{"crop_scale_min": 1, "horizontal_flip": true, "encoder_positions": "rope", "residual_init": "scaled_by_depth", "momentum": 0.95, "grad_clip": 0.5, "batch_size": 128, "epochs": 28.8, "warmup_steps": 3500}
Rows from block 5 of the encoder of a small masked image model, named by matrix and row number. Rows with one number belong to one neuron. Each number is 200 + 40 x the weight over its row's rms, rounded and kept within 0 to 999. All counts start at 0.
After each neuron's rows are labels from the 100 images, of 14976, where the neuron reaches its highest value: "strongest on" is what is common among them. Only what is clearly more common there than usual is listed. The data: photos of plants, animals and fungi (iNaturalist).
# fc1: MLP up (encoder.blocks.5.mlp.fc1.weight, 1024x512), inputs 256-383
# fc2: MLP down (encoder.blocks.5.mlp.fc2.weight, 512x1024, transposed), outputs 256-383

fc1.416,226,173,150,192,140,170,224,177,172,219,242,184,246,268,186,196,217,185,226,149,205,146,178,286,160,268,188,155,241,183,196,300,182,224,213,173,209,189,282,156,174,196,181,178,248,204,190,210,173,159,140,179,276,221,243,175,227,275,238,174,262,181,183,265,127,222,174,212,172,225,198,260,191,189,204,171,209,137,270,200,183,205,170,195,165,220,197,179,134,174,107,203,277,235,257,199,198,168,250,283,292,223,174,181,171,182,221,145,144,139,75,270,195,217,181,133,146,187,229,154,199,175,151,216,153,211,186,212
fc2.416,265,209,176,186,243,145,178,179,236,178,222,192,182,207,233,134,195,212,205,204,136,225,205,206,129,180,204,225,157,226,207,101,172,188,217,215,230,157,231,184,206,185,212,217,228,240,215,209,256,158,250,154,194,235,257,223,224,172,166,236,201,190,233,175,198,223,117,274,177,142,291,163,157,150,189,227,204,178,111,244,179,231,248,293,177,266,199,229,201,161,232,208,247,188,217,177,165,198,141,256,200,166,206,166,144,193,155,167,208,183,193,159,268,182,141,148,261,333,218,183,253,178,215,219,193,235,177,166
strongest on: phylum Arthropoda; class Insecta

fc1.531,200,227,234,171,169,236,220,186,246,175,120,204,201,208,197,179,197,173,147,244,151,192,221,200,146,190,164,186,181,227,247,180,180,202,197,176,228,279,172,182,219,263,222,248,132,170,214,259,159,270,271,193,273,73,146,265,208,160,266,258,213,204,162,73,171,190,185,217,186,256,240,240,195,236,202,168,151,174,178,187,215,290,218,162,204,224,189,236,184,277,177,274,207,228,191,106,169,217,225,164,187,177,193,138,180,150,228,211,187,170,176,206,254,210,92,225,104,291,202,154,215,195,154,262,220,231,169,248
fc2.531,207,208,214,207,148,225,224,235,152,171,183,216,221,179,249,171,154,186,132,207,166,245,123,218,127,177,247,173,208,207,225,219,226,238,222,199,260,203,230,167,208,209,238,196,220,181,222,184,209,210,238,221,161,149,131,224,151,210,239,196,206,252,235,210,217,227,129,230,231,122,250,197,153,180,191,231,230,244,139,165,190,223,253,222,154,261,234,159,181,165,132,223,203,226,189,232,301,213,217,147,184,257,221,213,178,199,162,207,145,229,231,189,170,213,193,143,223,264,192,227,154,245,183,203,165,238,154,180
strongest on: class Insecta; phylum Arthropoda; order Lepidoptera

fc1.746,217,102,211,176,191,159,231,214,239,213,215,295,109,197,148,153,156,205,289,158,200,242,236,266,241,196,223,218,220,158,194,189,159,136,192,176,240,196,171,229,176,171,144,225,180,251,227,267,130,193,180,252,228,88,192,149,160,174,174,242,133,113,200,216,135,241,236,193,218,253,132,300,185,222,197,219,161,266,218,219,184,240,220,172,164,247,280,188,231,214,163,223,155,221,166,262,197,221,210,187,274,192,114,188,154,203,205,235,213,191,225,205,212,169,217,182,203,177,184,150,204,180,162,156,198,249,184,130
fc2.746,216,184,256,240,305,179,137,197,217,189,220,244,188,154,158,169,168,185,221,226,188,176,239,212,189,189,192,190,206,198,200,180,222,166,216,196,261,210,224,200,224,114,161,200,206,102,158,190,215,180,236,194,188,208,185,232,79,175,154,195,215,192,151,218,220,178,203,130,238,217,217,211,208,121,175,218,211,192,271,135,221,178,285,180,197,208,152,163,222,207,161,151,77,281,220,205,260,208,147,176,225,249,170,175,284,168,183,220,249,181,176,220,211,276,252,221,227,216,224,194,227,207,227,222,195,255,206,166
strongest on: class Insecta

fc1.107,263,189,174,120,173,185,177,247,256,177,206,221,209,218,162,248,220,122,158,196,234,104,176,151,189,230,168,157,149,257,227,228,256,219,154,152,176,199,170,203,206,217,185,258,205,177,166,197,142,231,247,152,140,200,171,193,164,270,184,140,186,291,215,224,205,290,224,197,168,204,270,209,228,243,160,209,157,103,229,199,199,213,268,148,256,238,174,202,211,125,163,197,235,223,223,154,226,197,215,214,185,216,162,133,199,224,160,179,164,204,261,230,192,146,222,191,194,248,166,174,273,233,217,212,193,134,266,148
fc2.107,148,174,166,210,188,196,298,195,217,214,182,227,140,159,211,261,193,276,140,199,194,237,162,176,186,187,208,168,222,196,216,224,220,203,162,243,226,188,150,274,186,177,188,168,269,233,138,187,136,209,170,218,165,225,228,164,184,256,237,239,190,235,267,265,241,235,200,139,148,178,224,164,212,188,202,233,193,152,158,220,163,193,222,207,173,168,249,264,241,177,210,206,202,212,241,204,202,253,158,155,145,248,185,185,207,218,185,177,185,208,219,141,112,132,210,187,185,138,231,177,279,223,218,162,243,128,258,252
strongest on: phylum Chordata; class Aves; order Passeriformes

fc1.239,160,147,169,253,196,254,210,207,120,215,248,168,185,122,256,173,241,221,197,200,134,190,224,217,203,173,218,225,205,211,248,167,177,207,214,210,82,126,215,179,249,283,211,183,190,210,240,256,158,263,197,154,162,219,206,206,145,170,178,180,161,119,165,171,246,162,214,162,216,232,204,188,220,183,143,171,247,146,252,250,216,110,222,248,296,195,205,164,161,224,229,208,183,219,162,155,169,238,177,262,221,189,210,234,153,217,222,213,205,200,147,221,175,203,193,150,149,236,179,200,262,211,209,219,215,166,208,213
fc2.239,235,182,173,186,290,111,251,202,223,262,236,261,235,220,224,208,269,137,209,154,178,206,237,185,187,168,210,221,265,270,217,193,261,169,189,165,207,269,218,154,226,254,176,202,218,245,185,197,162,168,178,164,241,234,170,252,131,213,204,174,199,201,207,194,193,122,209,235,244,209,152,208,282,237,207,167,194,197,188,239,199,211,212,190,254,160,111,214,103,234,127,172,210,187,146,180,193,176,166,204,190,206,231,191,206,253,180,268,167,138,146,268,196,241,222,152,170,241,212,174,188,118,235,223,217,206,254,155
strongest on: phylum Chordata; class Aves; order Accipitriformes

fc1.479,278,248,175,207,194,254,209,198,210,111,141,237,165,135,196,122,215,126,264,178,210,212,226,228,173,149,254,168,160,148,145,165,170,189,193,215,179,167,177,145,179,183,96,152,166,223,164,190,241,195,190,183,224,165,249,265,224,191,344,241,162,201,260,172,65,251,160,185,213,256,173,207,249,223,208,263,239,179,305,172,172,223,150,190,178,199,149,232,253,228,188,202,207,164,242,254,204,270,95,207,221,140,190,204,200,199,213,240,265,185,252,182,219,241,161,216,134,144,247,157,254,256,257,179,257,226,233,219
fc2.479,269,274,192,147,202,223,207,128,225,183,165,191,228,167,221,205,165,210,177,205,143,182,215,186,174,150,184,241,282,255,110,224,257,253,188,244,185,177,165,182,168,193,121,190,172,219,181,196,211,196,164,173,161,146,152,236,222,229,177,201,232,168,250,194,202,194,171,184,209,206,258,183,201,237,197,203,157,211,194,203,208,223,236,152,263,111,201,268,263,138,202,189,164,134,216,222,199,154,156,337,210,107,175,198,274,196,141,184,233,200,266,174,193,198,204,233,218,286,142,184,198,244,151,108,176,119,238,162
strongest on: class Insecta; phylum Arthropoda

fc1.749,315,213,171,252,201,203,236,134,193,251,174,173,235,188,202,261,216,282,141,184,213,224,182,195,206,232,210,261,224,221,274,178,169,225,186,198,201,228,196,226,177,216,196,235,180,174,160,247,224,145,164,214,163,222,183,188,208,213,135,204,213,272,110,222,187,225,89,261,198,108,213,218,198,163,239,181,104,199,229,157,160,173,251,248,181,178,149,165,262,244,183,218,272,212,166,153,218,177,211,175,231,205,207,197,148,169,211,217,128,177,147,184,213,188,272,209,163,194,149,291,99,204,198,119,177,190,234,226
fc2.749,214,131,221,241,186,212,214,231,229,253,154,204,212,193,193,166,238,173,185,255,165,190,211,202,189,208,159,216,222,203,163,222,216,157,206,206,214,139,226,211,179,278,191,180,173,218,173,167,204,151,171,252,202,215,189,179,214,245,206,213,161,174,169,169,126,190,144,223,203,175,206,255,255,188,222,217,144,233,194,142,249,274,187,179,166,168,238,220,282,200,159,203,146,225,192,184,171,244,254,244,253,171,291,219,187,169,234,160,233,202,183,174,177,137,176,212,233,197,188,200,241,208,241,151,224,233,122,182
strongest on: order Charadriiformes

fc1.612,210,147,212,213,174,135,207,138,188,204,238,171,203,263,190,240,203,207,216,232,174,199,141,183,166,294,254,196,202,156,246,164,229,201,214,185,168,153,183,253,175,183,132,190,189,175,215,190,186,255,167,173,248,131,225,144,218,142,174,196,232,210,207,164,178,247,159,230,114,265,278,210,175,226,265,240,203,185,197,178,152,227,214,126,202,209,205,192,218,202,224,266,163,237,225,160,171,181,179,150,236,210,127,177,187,94,299,188,243,228,225,140,138,182,250,200,232,244,241,259,190,202,202,195,207,208,239,191
fc2.612,201,65,199,221,216,242,171,222,227,195,222,127,196,265,151,251,172,201,134,238,201,182,212,219,134,182,225,274,160,223,217,234,239,247,226,224,161,272,248,287,138,179,213,163,187,247,211,175,221,166,207,309,187,168,235,173,255,227,201,146,216,164,179,173,199,195,162,234,159,329,232,172,104,194,194,218,188,140,175,187,229,191,176,157,190,198,223,186,175,156,222,297,233,220,153,152,200,206,187,186,194,175,186,217,216,144,211,170,179,195,232,159,160,256,155,186,161,193,177,226,173,166,192,184,226,186,208,258
strongest on: phylum Chordata; class Aves; order Passeriformes

fc1.64,162,212,123,215,168,216,224,115,237,114,199,200,184,225,149,148,237,251,173,230,220,258,245,250,120,223,253,167,190,233,169,187,146,201,182,194,250,233,254,200,185,219,160,121,231,217,191,257,204,231,214,285,236,182,161,246,146,182,236,221,163,244,216,194,176,190,203,152,216,175,248,235,188,212,234,199,182,206,167,108,148,249,151,158,189,249,231,242,269,184,192,245,146,190,129,178,162,240,270,190,134,167,158,183,181,185,175,172,224,188,206,212,229,259,147,196,187,169,207,168,298,154,190,245,149,146,182,150
fc2.64,160,162,213,168,289,212,239,175,170,199,223,213,209,276,237,192,224,218,190,216,234,240,214,254,202,196,139,155,252,144,134,180,271,183,232,226,227,191,200,182,250,168,211,225,168,188,190,205,223,259,199,208,285,303,166,178,183,210,154,168,167,199,222,296,229,241,239,197,194,246,187,156,163,232,215,142,187,204,125,262,144,214,123,191,242,282,176,264,206,125,156,191,132,235,266,228,167,203,130,248,194,220,253,243,196,180,154,151,249,212,252,238,220,158,163,189,176,169,189,218,180,188,205,164,270,220,190,182
strongest on: class Insecta; phylum Arthropoda; order Lepidoptera

fc1.345,200,217,216,152,214,184,207,226,198,208,158,187,149,202,180,261,112,210,189,140,184,272,227,222,217,172,199,233,145,184,211,187,179,196,215,254,83,195,174,158,155,221,249,222,160,225,198,227,185,206,209,245,241,235,259,156,206,189,207,229,168,179,198,203,118,182,146,189,175,231,221,240,215,162,180,176,171,203,120,198,170,171,241,210,191,202,214,142,120,200,170,168,227,185,257,201,220,139,191,217,288,194,185,195,174,236,251,187,289,231,168,201,218,163,212,249,219,238,190,183,150,165,232,168,292,222,199,263
fc2.345,179,181,141,172,155,192,270,225,282,231,198,201,270,180,156,176,297,240,104,156,257,129,136,157,190,224,227,216,266,226,132,130,208,182,262,188,163,201,181,187,207,214,271,216,155,142,241,264,195,268,210,177,206,212,224,140,196,185,197,170,197,117,237,257,237,228,161,121,206,161,191,232,241,269,175,232,222,155,191,170,209,214,250,145,211,182,170,207,206,185,175,252,202,165,241,186,224,158,219,216,225,211,159,149,230,221,225,204,159,138,102,160,233,177,204,244,302,237,165,165,221,198,242,138,137,285,134,182
strongest on: order Lepidoptera

fc1.216,206,185,211,184,182,220,198,128,157,236,235,258,220,251,188,218,149,242,163,191,155,177,215,190,194,116,223,198,164,214,208,251,234,192,201,134,179,237,198,220,240,184,191,190,185,191,204,243,182,193,221,223,229,151,205,187,177,139,295,229,141,228,257,207,186,202,142,206,148,209,188,186,180,208,216,190,199,131,220,254,117,141,196,182,254,254,173,218,216,165,225,177,152,201,149,213,215,239,235,217,209,228,217,178,211,167,204,153,165,179,141,224,254,207,139,224,162,235,173,214,177,203,162,203,235,161,226,108
fc2.216,244,206,273,190,168,194,262,183,220,227,208,236,252,217,176,251,179,205,257,129,130,253,174,305,152,224,212,183,220,199,201,196,190,165,133,214,230,215,221,254,226,197,220,159,176,195,221,268,146,156,220,226,166,127,195,111,242,207,181,161,220,203,172,178,207,237,216,226,248,162,197,194,220,229,267,158,144,160,247,262,171,127,167,169,217,245,232,152,257,273,191,203,221,175,163,200,187,177,207,194,196,267,224,130,252,180,142,129,115,207,124,249,252,218,211,218,235,194,140,156,219,234,253,232,283,155,242,211
strongest on: class Aves; order Passeriformes

fc1.721,179,223,199,186,225,130,126,135,196,270,147,160,190,169,225,192,187,218,194,219,262,160,192,178,253,171,202,215,137,147,162,218,183,75,93,296,140,242,189,193,205,170,168,162,197,267,151,190,181,118,189,180,209,225,189,225,192,250,186,184,126,172,210,178,154,259,216,256,194,155,256,143,237,201,162,171,265,222,181,210,185,176,146,215,218,153,215,254,154,213,273,164,158,189,183,235,141,180,201,185,212,167,165,198,226,178,199,148,197,149,213,152,223,293,225,244,235,167,120,117,181,104,189,201,164,262,243,166
fc2.721,247,164,208,252,198,193,198,197,231,306,244,218,253,191,165,200,173,230,309,181,269,185,239,241,128,188,203,125,223,171,229,243,265,202,169,201,202,153,169,230,166,212,231,181,180,178,122,255,155,238,194,202,228,231,229,194,174,138,172,202,238,144,230,236,198,187,115,128,233,214,175,190,152,161,161,199,152,183,197,265,196,200,235,195,127,235,235,114,260,205,173,211,181,218,177,295,191,216,238,217,209,178,213,180,218,223,223,212,220,281,188,262,222,236,182,96,210,228,139,291,250,232,175,272,168,201,147,281
strongest on: phylum Chordata; class Aves; order Passeriformes

fc1.495,155,231,173,159,181,202,138,241,203,196,287,185,196,201,161,210,189,174,188,179,183,214,206,171,234,203,147,243,262,180,199,262,181,177,240,169,193,269,174,156,153,225,185,242,201,202,205,233,207,245,198,183,242,253,217,211,207,217,153,265,239,161,205,180,226,190,171,199,102,200,175,262,220,213,212,211,284,149,313,193,253,252,218,193,262,242,194,138,130,182,149,196,221,212,229,211,209,227,245,229,170,184,208,197,188,227,169,219,182,296,223,271,299,163,217,218,219,226,179,156,181,224,195,154,163,239,149,156
fc2.495,199,244,255,149,268,290,187,284,310,202,196,219,217,220,205,169,195,248,158,163,178,215,179,271,173,215,156,186,234,132,180,151,180,206,201,260,209,151,218,177,221,251,212,165,202,140,198,127,227,171,188,226,164,282,239,212,136,162,163,221,236,176,253,250,218,268,184,137,147,142,216,225,200,230,160,190,206,223,118,257,219,143,165,182,263,225,144,202,194,195,163,225,182,118,241,177,224,244,195,289,198,145,162,180,181,171,221,228,183,234,196,146,133,166,237,226,219,259,201,170,213,217,157,137,224,225,196,183
strongest on: class Aves; order Passeriformes

fc1.584,114,173,194,196,225,215,212,184,236,202,208,167,200,144,176,132,127,215,218,197,212,237,205,281,216,211,111,255,255,143,214,173,157,233,185,208,192,252,210,212,200,192,210,192,244,249,146,200,194,235,135,171,195,179,184,219,150,194,252,173,244,185,192,239,168,108,161,122,167,227,298,252,276,240,161,191,157,199,234,184,154,201,212,280,247,214,256,284,244,129,181,249,238,208,217,237,199,289,200,165,146,227,181,236,176,200,200,183,209,138,227,200,225,144,205,220,246,179,238,151,184,198,102,191,212,193,126,261
fc2.584,227,284,128,152,170,178,184,249,204,140,231,189,266,228,159,207,173,239,248,222,179,199,175,285,165,216,184,128,167,208,123,271,218,199,212,253,258,183,186,257,249,199,197,265,173,191,240,145,202,215,227,186,196,160,206,337,169,232,196,177,214,272,117,211,232,214,261,244,217,200,184,237,187,170,165,253,185,254,221,254,267,257,157,207,238,135,178,232,208,249,192,269,230,182,223,193,107,203,137,197,170,250,185,215,192,206,216,191,248,170,234,203,156,235,218,152,213,304,164,190,239,176,154,202,261,192,166,205
strongest on: class Insecta; phylum Arthropoda; order Lepidoptera

fc1.626,241,154,190,202,234,176,120,237,244,213,124,260,159,139,175,264,269,187,139,295,238,198,192,182,315,206,160,254,143,201,201,223,268,213,179,173,161,229,212,209,149,196,198,161,132,211,152,168,206,221,250,152,189,222,225,193,121,212,181,129,139,159,151,191,199,251,163,184,173,196,181,195,167,212,211,227,136,273,242,140,248,216,269,233,217,214,166,190,174,138,199,271,188,219,194,180,215,158,292,174,155,225,216,159,236,242,174,169,264,208,147,176,211,174,180,214,264,197,236,156,230,301,166,208,250,217,130,187
fc2.626,156,216,231,222,145,184,263,235,255,122,225,268,201,204,198,223,148,208,279,117,157,175,185,132,207,190,276,151,151,120,281,255,217,193,231,243,197,185,250,196,177,120,234,112,182,227,223,241,241,158,227,190,250,117,251,110,161,208,241,282,257,165,133,161,154,211,175,180,203,193,226,266,244,203,264,171,150,188,126,248,146,173,270,145,265,164,184,266,187,232,199,139,181,200,179,176,243,143,238,180,245,176,185,255,88,157,177,247,212,196,246,242,205,211,290,153,193,155,185,165,192,193,278,200,201,238,183,204
strongest on: phylum Chordata; class Aves; order Passeriformes

fc1.237,115,188,220,211,234,205,159,244,217,263,202,191,181,170,255,187,181,133,190,199,288,215,250,173,226,166,241,193,209,250,144,200,233,244,212,212,141,195,258,249,168,271,202,216,196,185,165,238,247,194,178,194,265,210,175,141,216,165,125,241,213,153,237,179,260,157,250,258,200,252,157,223,145,159,227,203,244,197,271,237,229,304,289,221,183,133,169,203,236,146,247,124,259,245,204,226,126,192,203,197,221,166,132,193,243,240,221,238,202,146,157,173,147,243,219,228,229,231,189,188,160,247,160,194,169,165,181,147
fc2.237,229,267,165,256,145,221,242,184,226,157,170,124,182,219,151,226,149,130,270,198,209,171,207,212,225,171,240,144,245,238,217,188,183,192,252,192,209,96,163,211,236,229,207,222,139,127,228,194,146,166,264,145,141,169,198,189,206,141,246,285,197,190,190,130,210,208,192,210,225,233,248,148,174,114,177,198,252,124,275,203,197,315,252,183,268,179,218,246,206,212,231,133,138,197,87,289,184,211,246,192,189,293,236,243,188,158,209,223,215,278,201,175,244,210,155,144,170,269,188,127,189,213,109,242,227,216,166,193
strongest on: phylum Chordata; class Aves

fc1.759,231,267,220,225,143,275,170,203,210,199,168,199,155,178,197,279,196,251,166,149,183,225,228,176,200,188,156,229,206,150,72,254,149,208,185,201,196,221,198,172,207,291,188,163,128,210,221,251,180,183,197,227,279,253,229,209,254,121,167,263,156,216,279,150,195,191,202,154,173,268,184,161,120,221,157,200,217,237,223,145,144,169,162,189,196,212,167,168,235,220,144,184,213,179,192,174,163,235,258,183,175,145,282,238,237,230,220,123,233,179,46,156,217,274,182,204,210,234,200,153,158,151,255,181,206,183,162,174
fc2.759,220,169,158,157,238,215,148,232,202,193,191,293,165,148,212,251,195,214,222,231,160,161,207,231,169,201,159,238,165,214,195,154,186,220,238,206,229,255,185,205,196,168,137,193,149,145,234,145,190,145,205,185,142,126,239,228,209,180,250,259,51,185,238,191,206,156,208,83,174,219,198,244,193,155,68,237,192,213,193,198,146,171,247,195,188,251,275,210,240,215,218,165,171,209,157,181,241,183,236,295,286,214,186,248,133,184,178,211,239,226,168,215,148,194,197,274,232,193,253,207,226,236,216,278,139,150,173,130
strongest on: order Passeriformes

fc1.93,232,191,207,138,138,200,174,165,178,223,241,179,185,267,265,219,163,176,275,213,173,307,160,248,248,209,180,193,229,201,210,202,249,116,253,212,181,227,184,240,174,213,228,231,253,183,156,278,185,246,241,209,165,145,190,249,180,206,242,205,171,144,202,145,173,172,191,220,245,200,251,207,172,240,171,249,195,220,147,196,219,235,206,151,280,207,160,240,106,160,201,139,212,248,216,202,269,178,160,139,188,180,253,265,185,218,247,217,201,162,239,237,175,198,216,249,166,220,165,186,136,231,216,200,203,226,190,132
fc2.93,277,104,181,263,160,204,233,142,246,184,179,200,182,192,180,128,199,276,229,184,158,168,308,267,208,234,263,216,186,222,215,156,202,203,189,193,179,230,281,138,184,151,283,253,158,206,136,266,230,118,218,185,120,272,193,218,181,176,278,186,168,167,175,144,207,212,181,176,248,167,209,236,165,155,162,139,161,218,218,185,167,196,179,176,228,161,162,201,171,197,137,216,209,156,198,222,284,189,168,130,161,190,206,138,127,214,255,137,189,133,236,173,149,193,158,145,181,253,202,222,210,248,242,125,240,204,217,207
strongest on: class Aves

fc1.610,126,200,179,144,179,251,161,155,242,187,201,210,122,193,281,217,265,189,130,247,194,144,170,177,240,204,198,207,193,138,141,163,176,130,242,228,242,216,96,214,168,149,282,139,209,185,231,204,212,191,241,181,201,168,249,184,224,168,142,186,127,180,149,248,228,209,205,178,227,206,172,210,184,207,226,169,191,252,166,208,203,222,234,171,188,167,227,223,160,217,211,229,173,186,197,208,156,225,199,111,150,241,252,279,306,257,154,246,201,132,193,219,198,196,274,207,226,234,255,138,162,222,235,208,278,152,245,265
fc2.610,202,235,224,179,237,196,163,242,175,147,111,171,225,206,216,228,184,208,179,227,189,209,243,221,117,206,237,149,191,213,307,202,181,181,124,117,157,202,219,249,190,179,298,192,254,223,214,161,159,165,200,180,303,190,175,190,241,224,222,219,188,248,205,218,159,201,165,206,226,170,168,254,147,176,214,171,198,195,236,240,223,199,193,173,255,219,166,223,203,289,287,266,248,145,226,130,252,187,179,152,148,148,206,233,243,204,81,115,204,202,164,149,240,235,209,154,218,218,189,185,144,186,203,209,241,229,223,197
strongest on: phylum Chordata; class Aves; order Anseriformes; family: Anatidae

fc1.477,204,167,172,299,196,197,243,174,245,148,203,265,171,198,205,195,158,216,209,285,179,189,181,185,248,214,151,175,195,146,255,231,206,158,200,243,189,225,226,255,175,140,143,186,265,144,201,147,147,153,229,248,208,195,203,211,145,190,227,147,205,133,189,210,216,246,168,280,213,179,190,188,324,197,172,255,209,194,216,276,158,197,190,208,236,192,221,193,177,205,205,277,157,224,218,172,203,197,235,174,204,141,195,164,181,180,252,169,234,208,241,186,220,221,152,160,232,267,156,200,276,160,201,259,156,237,218,181
fc2.477,209,183,125,240,200,171,241,161,246,161,244,192,159,137,170,250,191,123,204,229,275,233,184,225,152,140,239,228,199,154,246,180,228,194,163,255,185,149,126,237,195,208,177,178,195,226,150,260,190,130,200,249,223,237,177,231,209,215,229,178,178,256,276,253,228,230,172,252,237,270,195,212,173,148,131,208,273,204,140,216,181,204,206,229,208,176,159,221,219,161,234,267,197,253,239,178,214,156,181,247,218,198,180,221,163,195,204,191,227,207,237,211,227,214,203,249,239,215,194,186,190,224,293,259,254,171,296,210
strongest on: order Passeriformes

fc1.436,237,199,195,184,180,245,240,219,178,230,204,225,184,168,227,204,182,180,141,244,205,181,127,193,289,165,271,236,269,197,147,218,211,137,168,186,256,187,145,141,165,139,205,230,285,194,158,183,164,178,207,159,233,151,203,217,183,198,135,222,202,261,199,220,134,148,156,201,219,198,221,236,219,265,198,206,159,219,159,261,133,160,194,235,212,172,183,158,208,273,297,204,266,190,221,156,241,199,266,253,235,207,236,115,183,282,173,208,266,219,124,195,264,239,188,200,185,237,183,149,214,189,306,197,134,148,261,257
fc2.436,189,252,177,191,187,212,156,254,186,136,142,246,196,182,141,184,151,201,170,202,135,218,200,227,195,179,160,221,205,174,206,139,245,269,171,242,229,153,154,192,151,262,246,217,192,201,152,210,181,273,213,185,149,176,196,221,166,136,262,234,210,172,197,252,198,226,198,106,164,186,233,232,264,169,212,179,234,227,192,55,188,211,217,156,120,204,139,217,224,256,155,165,180,192,251,169,148,244,165,262,214,194,231,121,201,192,255,135,207,216,244,195,191,167,183,171,219,226,188,240,200,274,144,204,166,167,208,222
strongest on: class Aves; order Passeriformes

fc1.162,176,204,205,189,157,175,151,186,242,226,176,168,146,241,223,182,174,241,165,235,214,187,160,194,137,224,168,146,214,194,179,76,230,185,186,255,292,159,242,166,223,186,231,234,154,195,263,210,203,201,214,218,117,172,239,227,168,251,205,212,211,236,201,237,166,263,208,225,246,194,180,248,256,159,144,221,210,227,211,191,116,188,155,210,243,168,176,147,229,199,220,218,138,203,204,300,221,151,206,163,270,139,193,94,242,252,216,131,189,145,271,91,317,204,223,189,175,200,265,178,222,288,220,110,233,217,163,165
fc2.162,199,177,206,248,193,211,219,217,255,223,187,187,249,216,175,231,130,119,172,170,147,230,266,205,284,232,187,191,177,242,160,176,204,226,191,210,233,204,179,261,173,150,164,214,204,275,91,217,160,208,212,228,257,205,194,186,218,202,177,173,267,120,218,287,233,192,196,141,168,245,227,223,191,201,211,198,234,219,236,215,133,244,218,231,172,276,182,236,199,226,223,157,197,201,153,158,221,297,207,262,165,238,200,233,263,287,143,222,164,227,153,237,165,251,229,164,139,230,210,179,137,120,278,211,224,183,258,264
strongest on: class Insecta; phylum Arthropoda

fc1.580,175,242,188,204,207,215,194,187,275,225,175,178,224,232,254,173,156,209,148,158,179,228,194,171,137,196,124,245,231,112,207,148,200,226,214,174,182,183,208,190,197,205,245,156,256,191,145,250,167,182,217,205,216,159,141,285,193,221,232,164,192,205,201,216,181,221,176,318,206,223,210,211,178,157,220,237,225,278,228,220,276,215,201,203,251,243,178,207,204,151,90,191,199,187,279,197,252,200,185,220,181,164,209,203,199,166,206,265,247,173,254,154,165,144,208,103,142,221,220,181,254,251,95,249,204,210,147,187
fc2.580,199,134,233,172,206,286,204,135,206,284,151,191,147,149,124,206,233,188,157,197,239,191,126,201,215,163,205,248,273,210,214,183,148,156,183,237,223,132,228,192,179,226,158,138,132,182,225,207,158,128,175,209,274,184,248,152,204,165,162,244,227,184,191,294,146,169,182,180,165,138,240,193,270,179,196,149,244,167,189,189,112,237,194,180,224,249,209,195,214,152,285,207,199,162,300,137,235,224,188,185,173,198,210,186,242,206,179,150,181,250,168,187,176,204,188,248,138,141,181,210,208,281,180,274,160,213,206,171
strongest on: phylum Arthropoda; class Insecta

fc1.678,144,269,116,262,231,152,215,147,213,216,198,212,210,171,287,223,219,250,225,183,115,200,241,190,185,245,237,159,163,210,117,149,240,145,194,199,267,192,219,195,200,210,264,180,142,178,239,158,142,172,161,144,150,192,199,191,262,248,191,163,176,186,156,155,162,239,131,227,195,213,205,224,201,310,198,142,221,160,183,136,139,180,232,204,239,220,265,194,225,152,146,236,187,207,203,238,198,197,217,213,262,189,263,171,240,138,183,208,152,220,191,253,225,139,223,231,259,162,150,137,122,239,209,258,314,245,214,153
fc2.678,203,210,183,159,193,182,176,149,221,209,150,212,215,159,215,286,165,221,183,134,188,242,172,254,206,173,223,217,233,178,161,193,241,165,224,122,195,162,256,193,173,201,181,170,172,214,202,183,236,119,187,194,221,192,202,157,148,203,200,228,205,187,204,269,114,230,214,175,152,228,165,194,198,142,294,212,186,206,230,191,199,217,230,187,230,181,195,238,165,228,185,106,170,192,220,206,206,210,137,136,231,212,216,163,228,246,212,208,141,197,268,223,124,165,237,178,246,207,172,166,174,185,319,135,182,299,133,132
strongest on: phylum Arthropoda; class Insecta; order Lepidoptera

fc1.213,224,249,143,176,205,261,176,226,189,212,248,249,187,244,264,203,150,165,169,133,230,121,220,165,226,216,139,246,189,223,224,208,242,222,179,190,249,165,198,156,155,275,178,141,237,250,151,210,234,288,176,288,150,218,221,220,225,295,211,198,188,205,241,216,236,208,227,220,193,168,231,185,177,132,113,214,177,254,251,212,202,174,148,179,216,161,163,253,201,189,126,213,224,179,243,148,208,133,187,233,235,229,157,191,303,173,180,242,164,246,172,217,177,188,195,192,170,218,239,251,205,230,216,219,175,240,212,156
fc2.213,262,179,267,187,225,185,200,153,132,217,159,248,194,134,275,192,212,196,233,214,133,205,248,225,228,112,204,202,220,121,222,199,125,262,217,206,213,160,229,173,161,263,174,203,225,146,226,178,194,150,192,201,146,159,221,182,214,241,198,196,209,178,170,150,212,163,198,111,231,198,178,254,121,213,210,178,206,142,184,173,195,204,229,165,158,141,255,180,185,152,260,196,152,200,193,191,252,197,191,238,218,211,259,222,201,237,224,266,237,187,154,252,142,212,170,213,127,192,199,194,185,153,217,213,217,183,210,155
strongest on: order Lepidoptera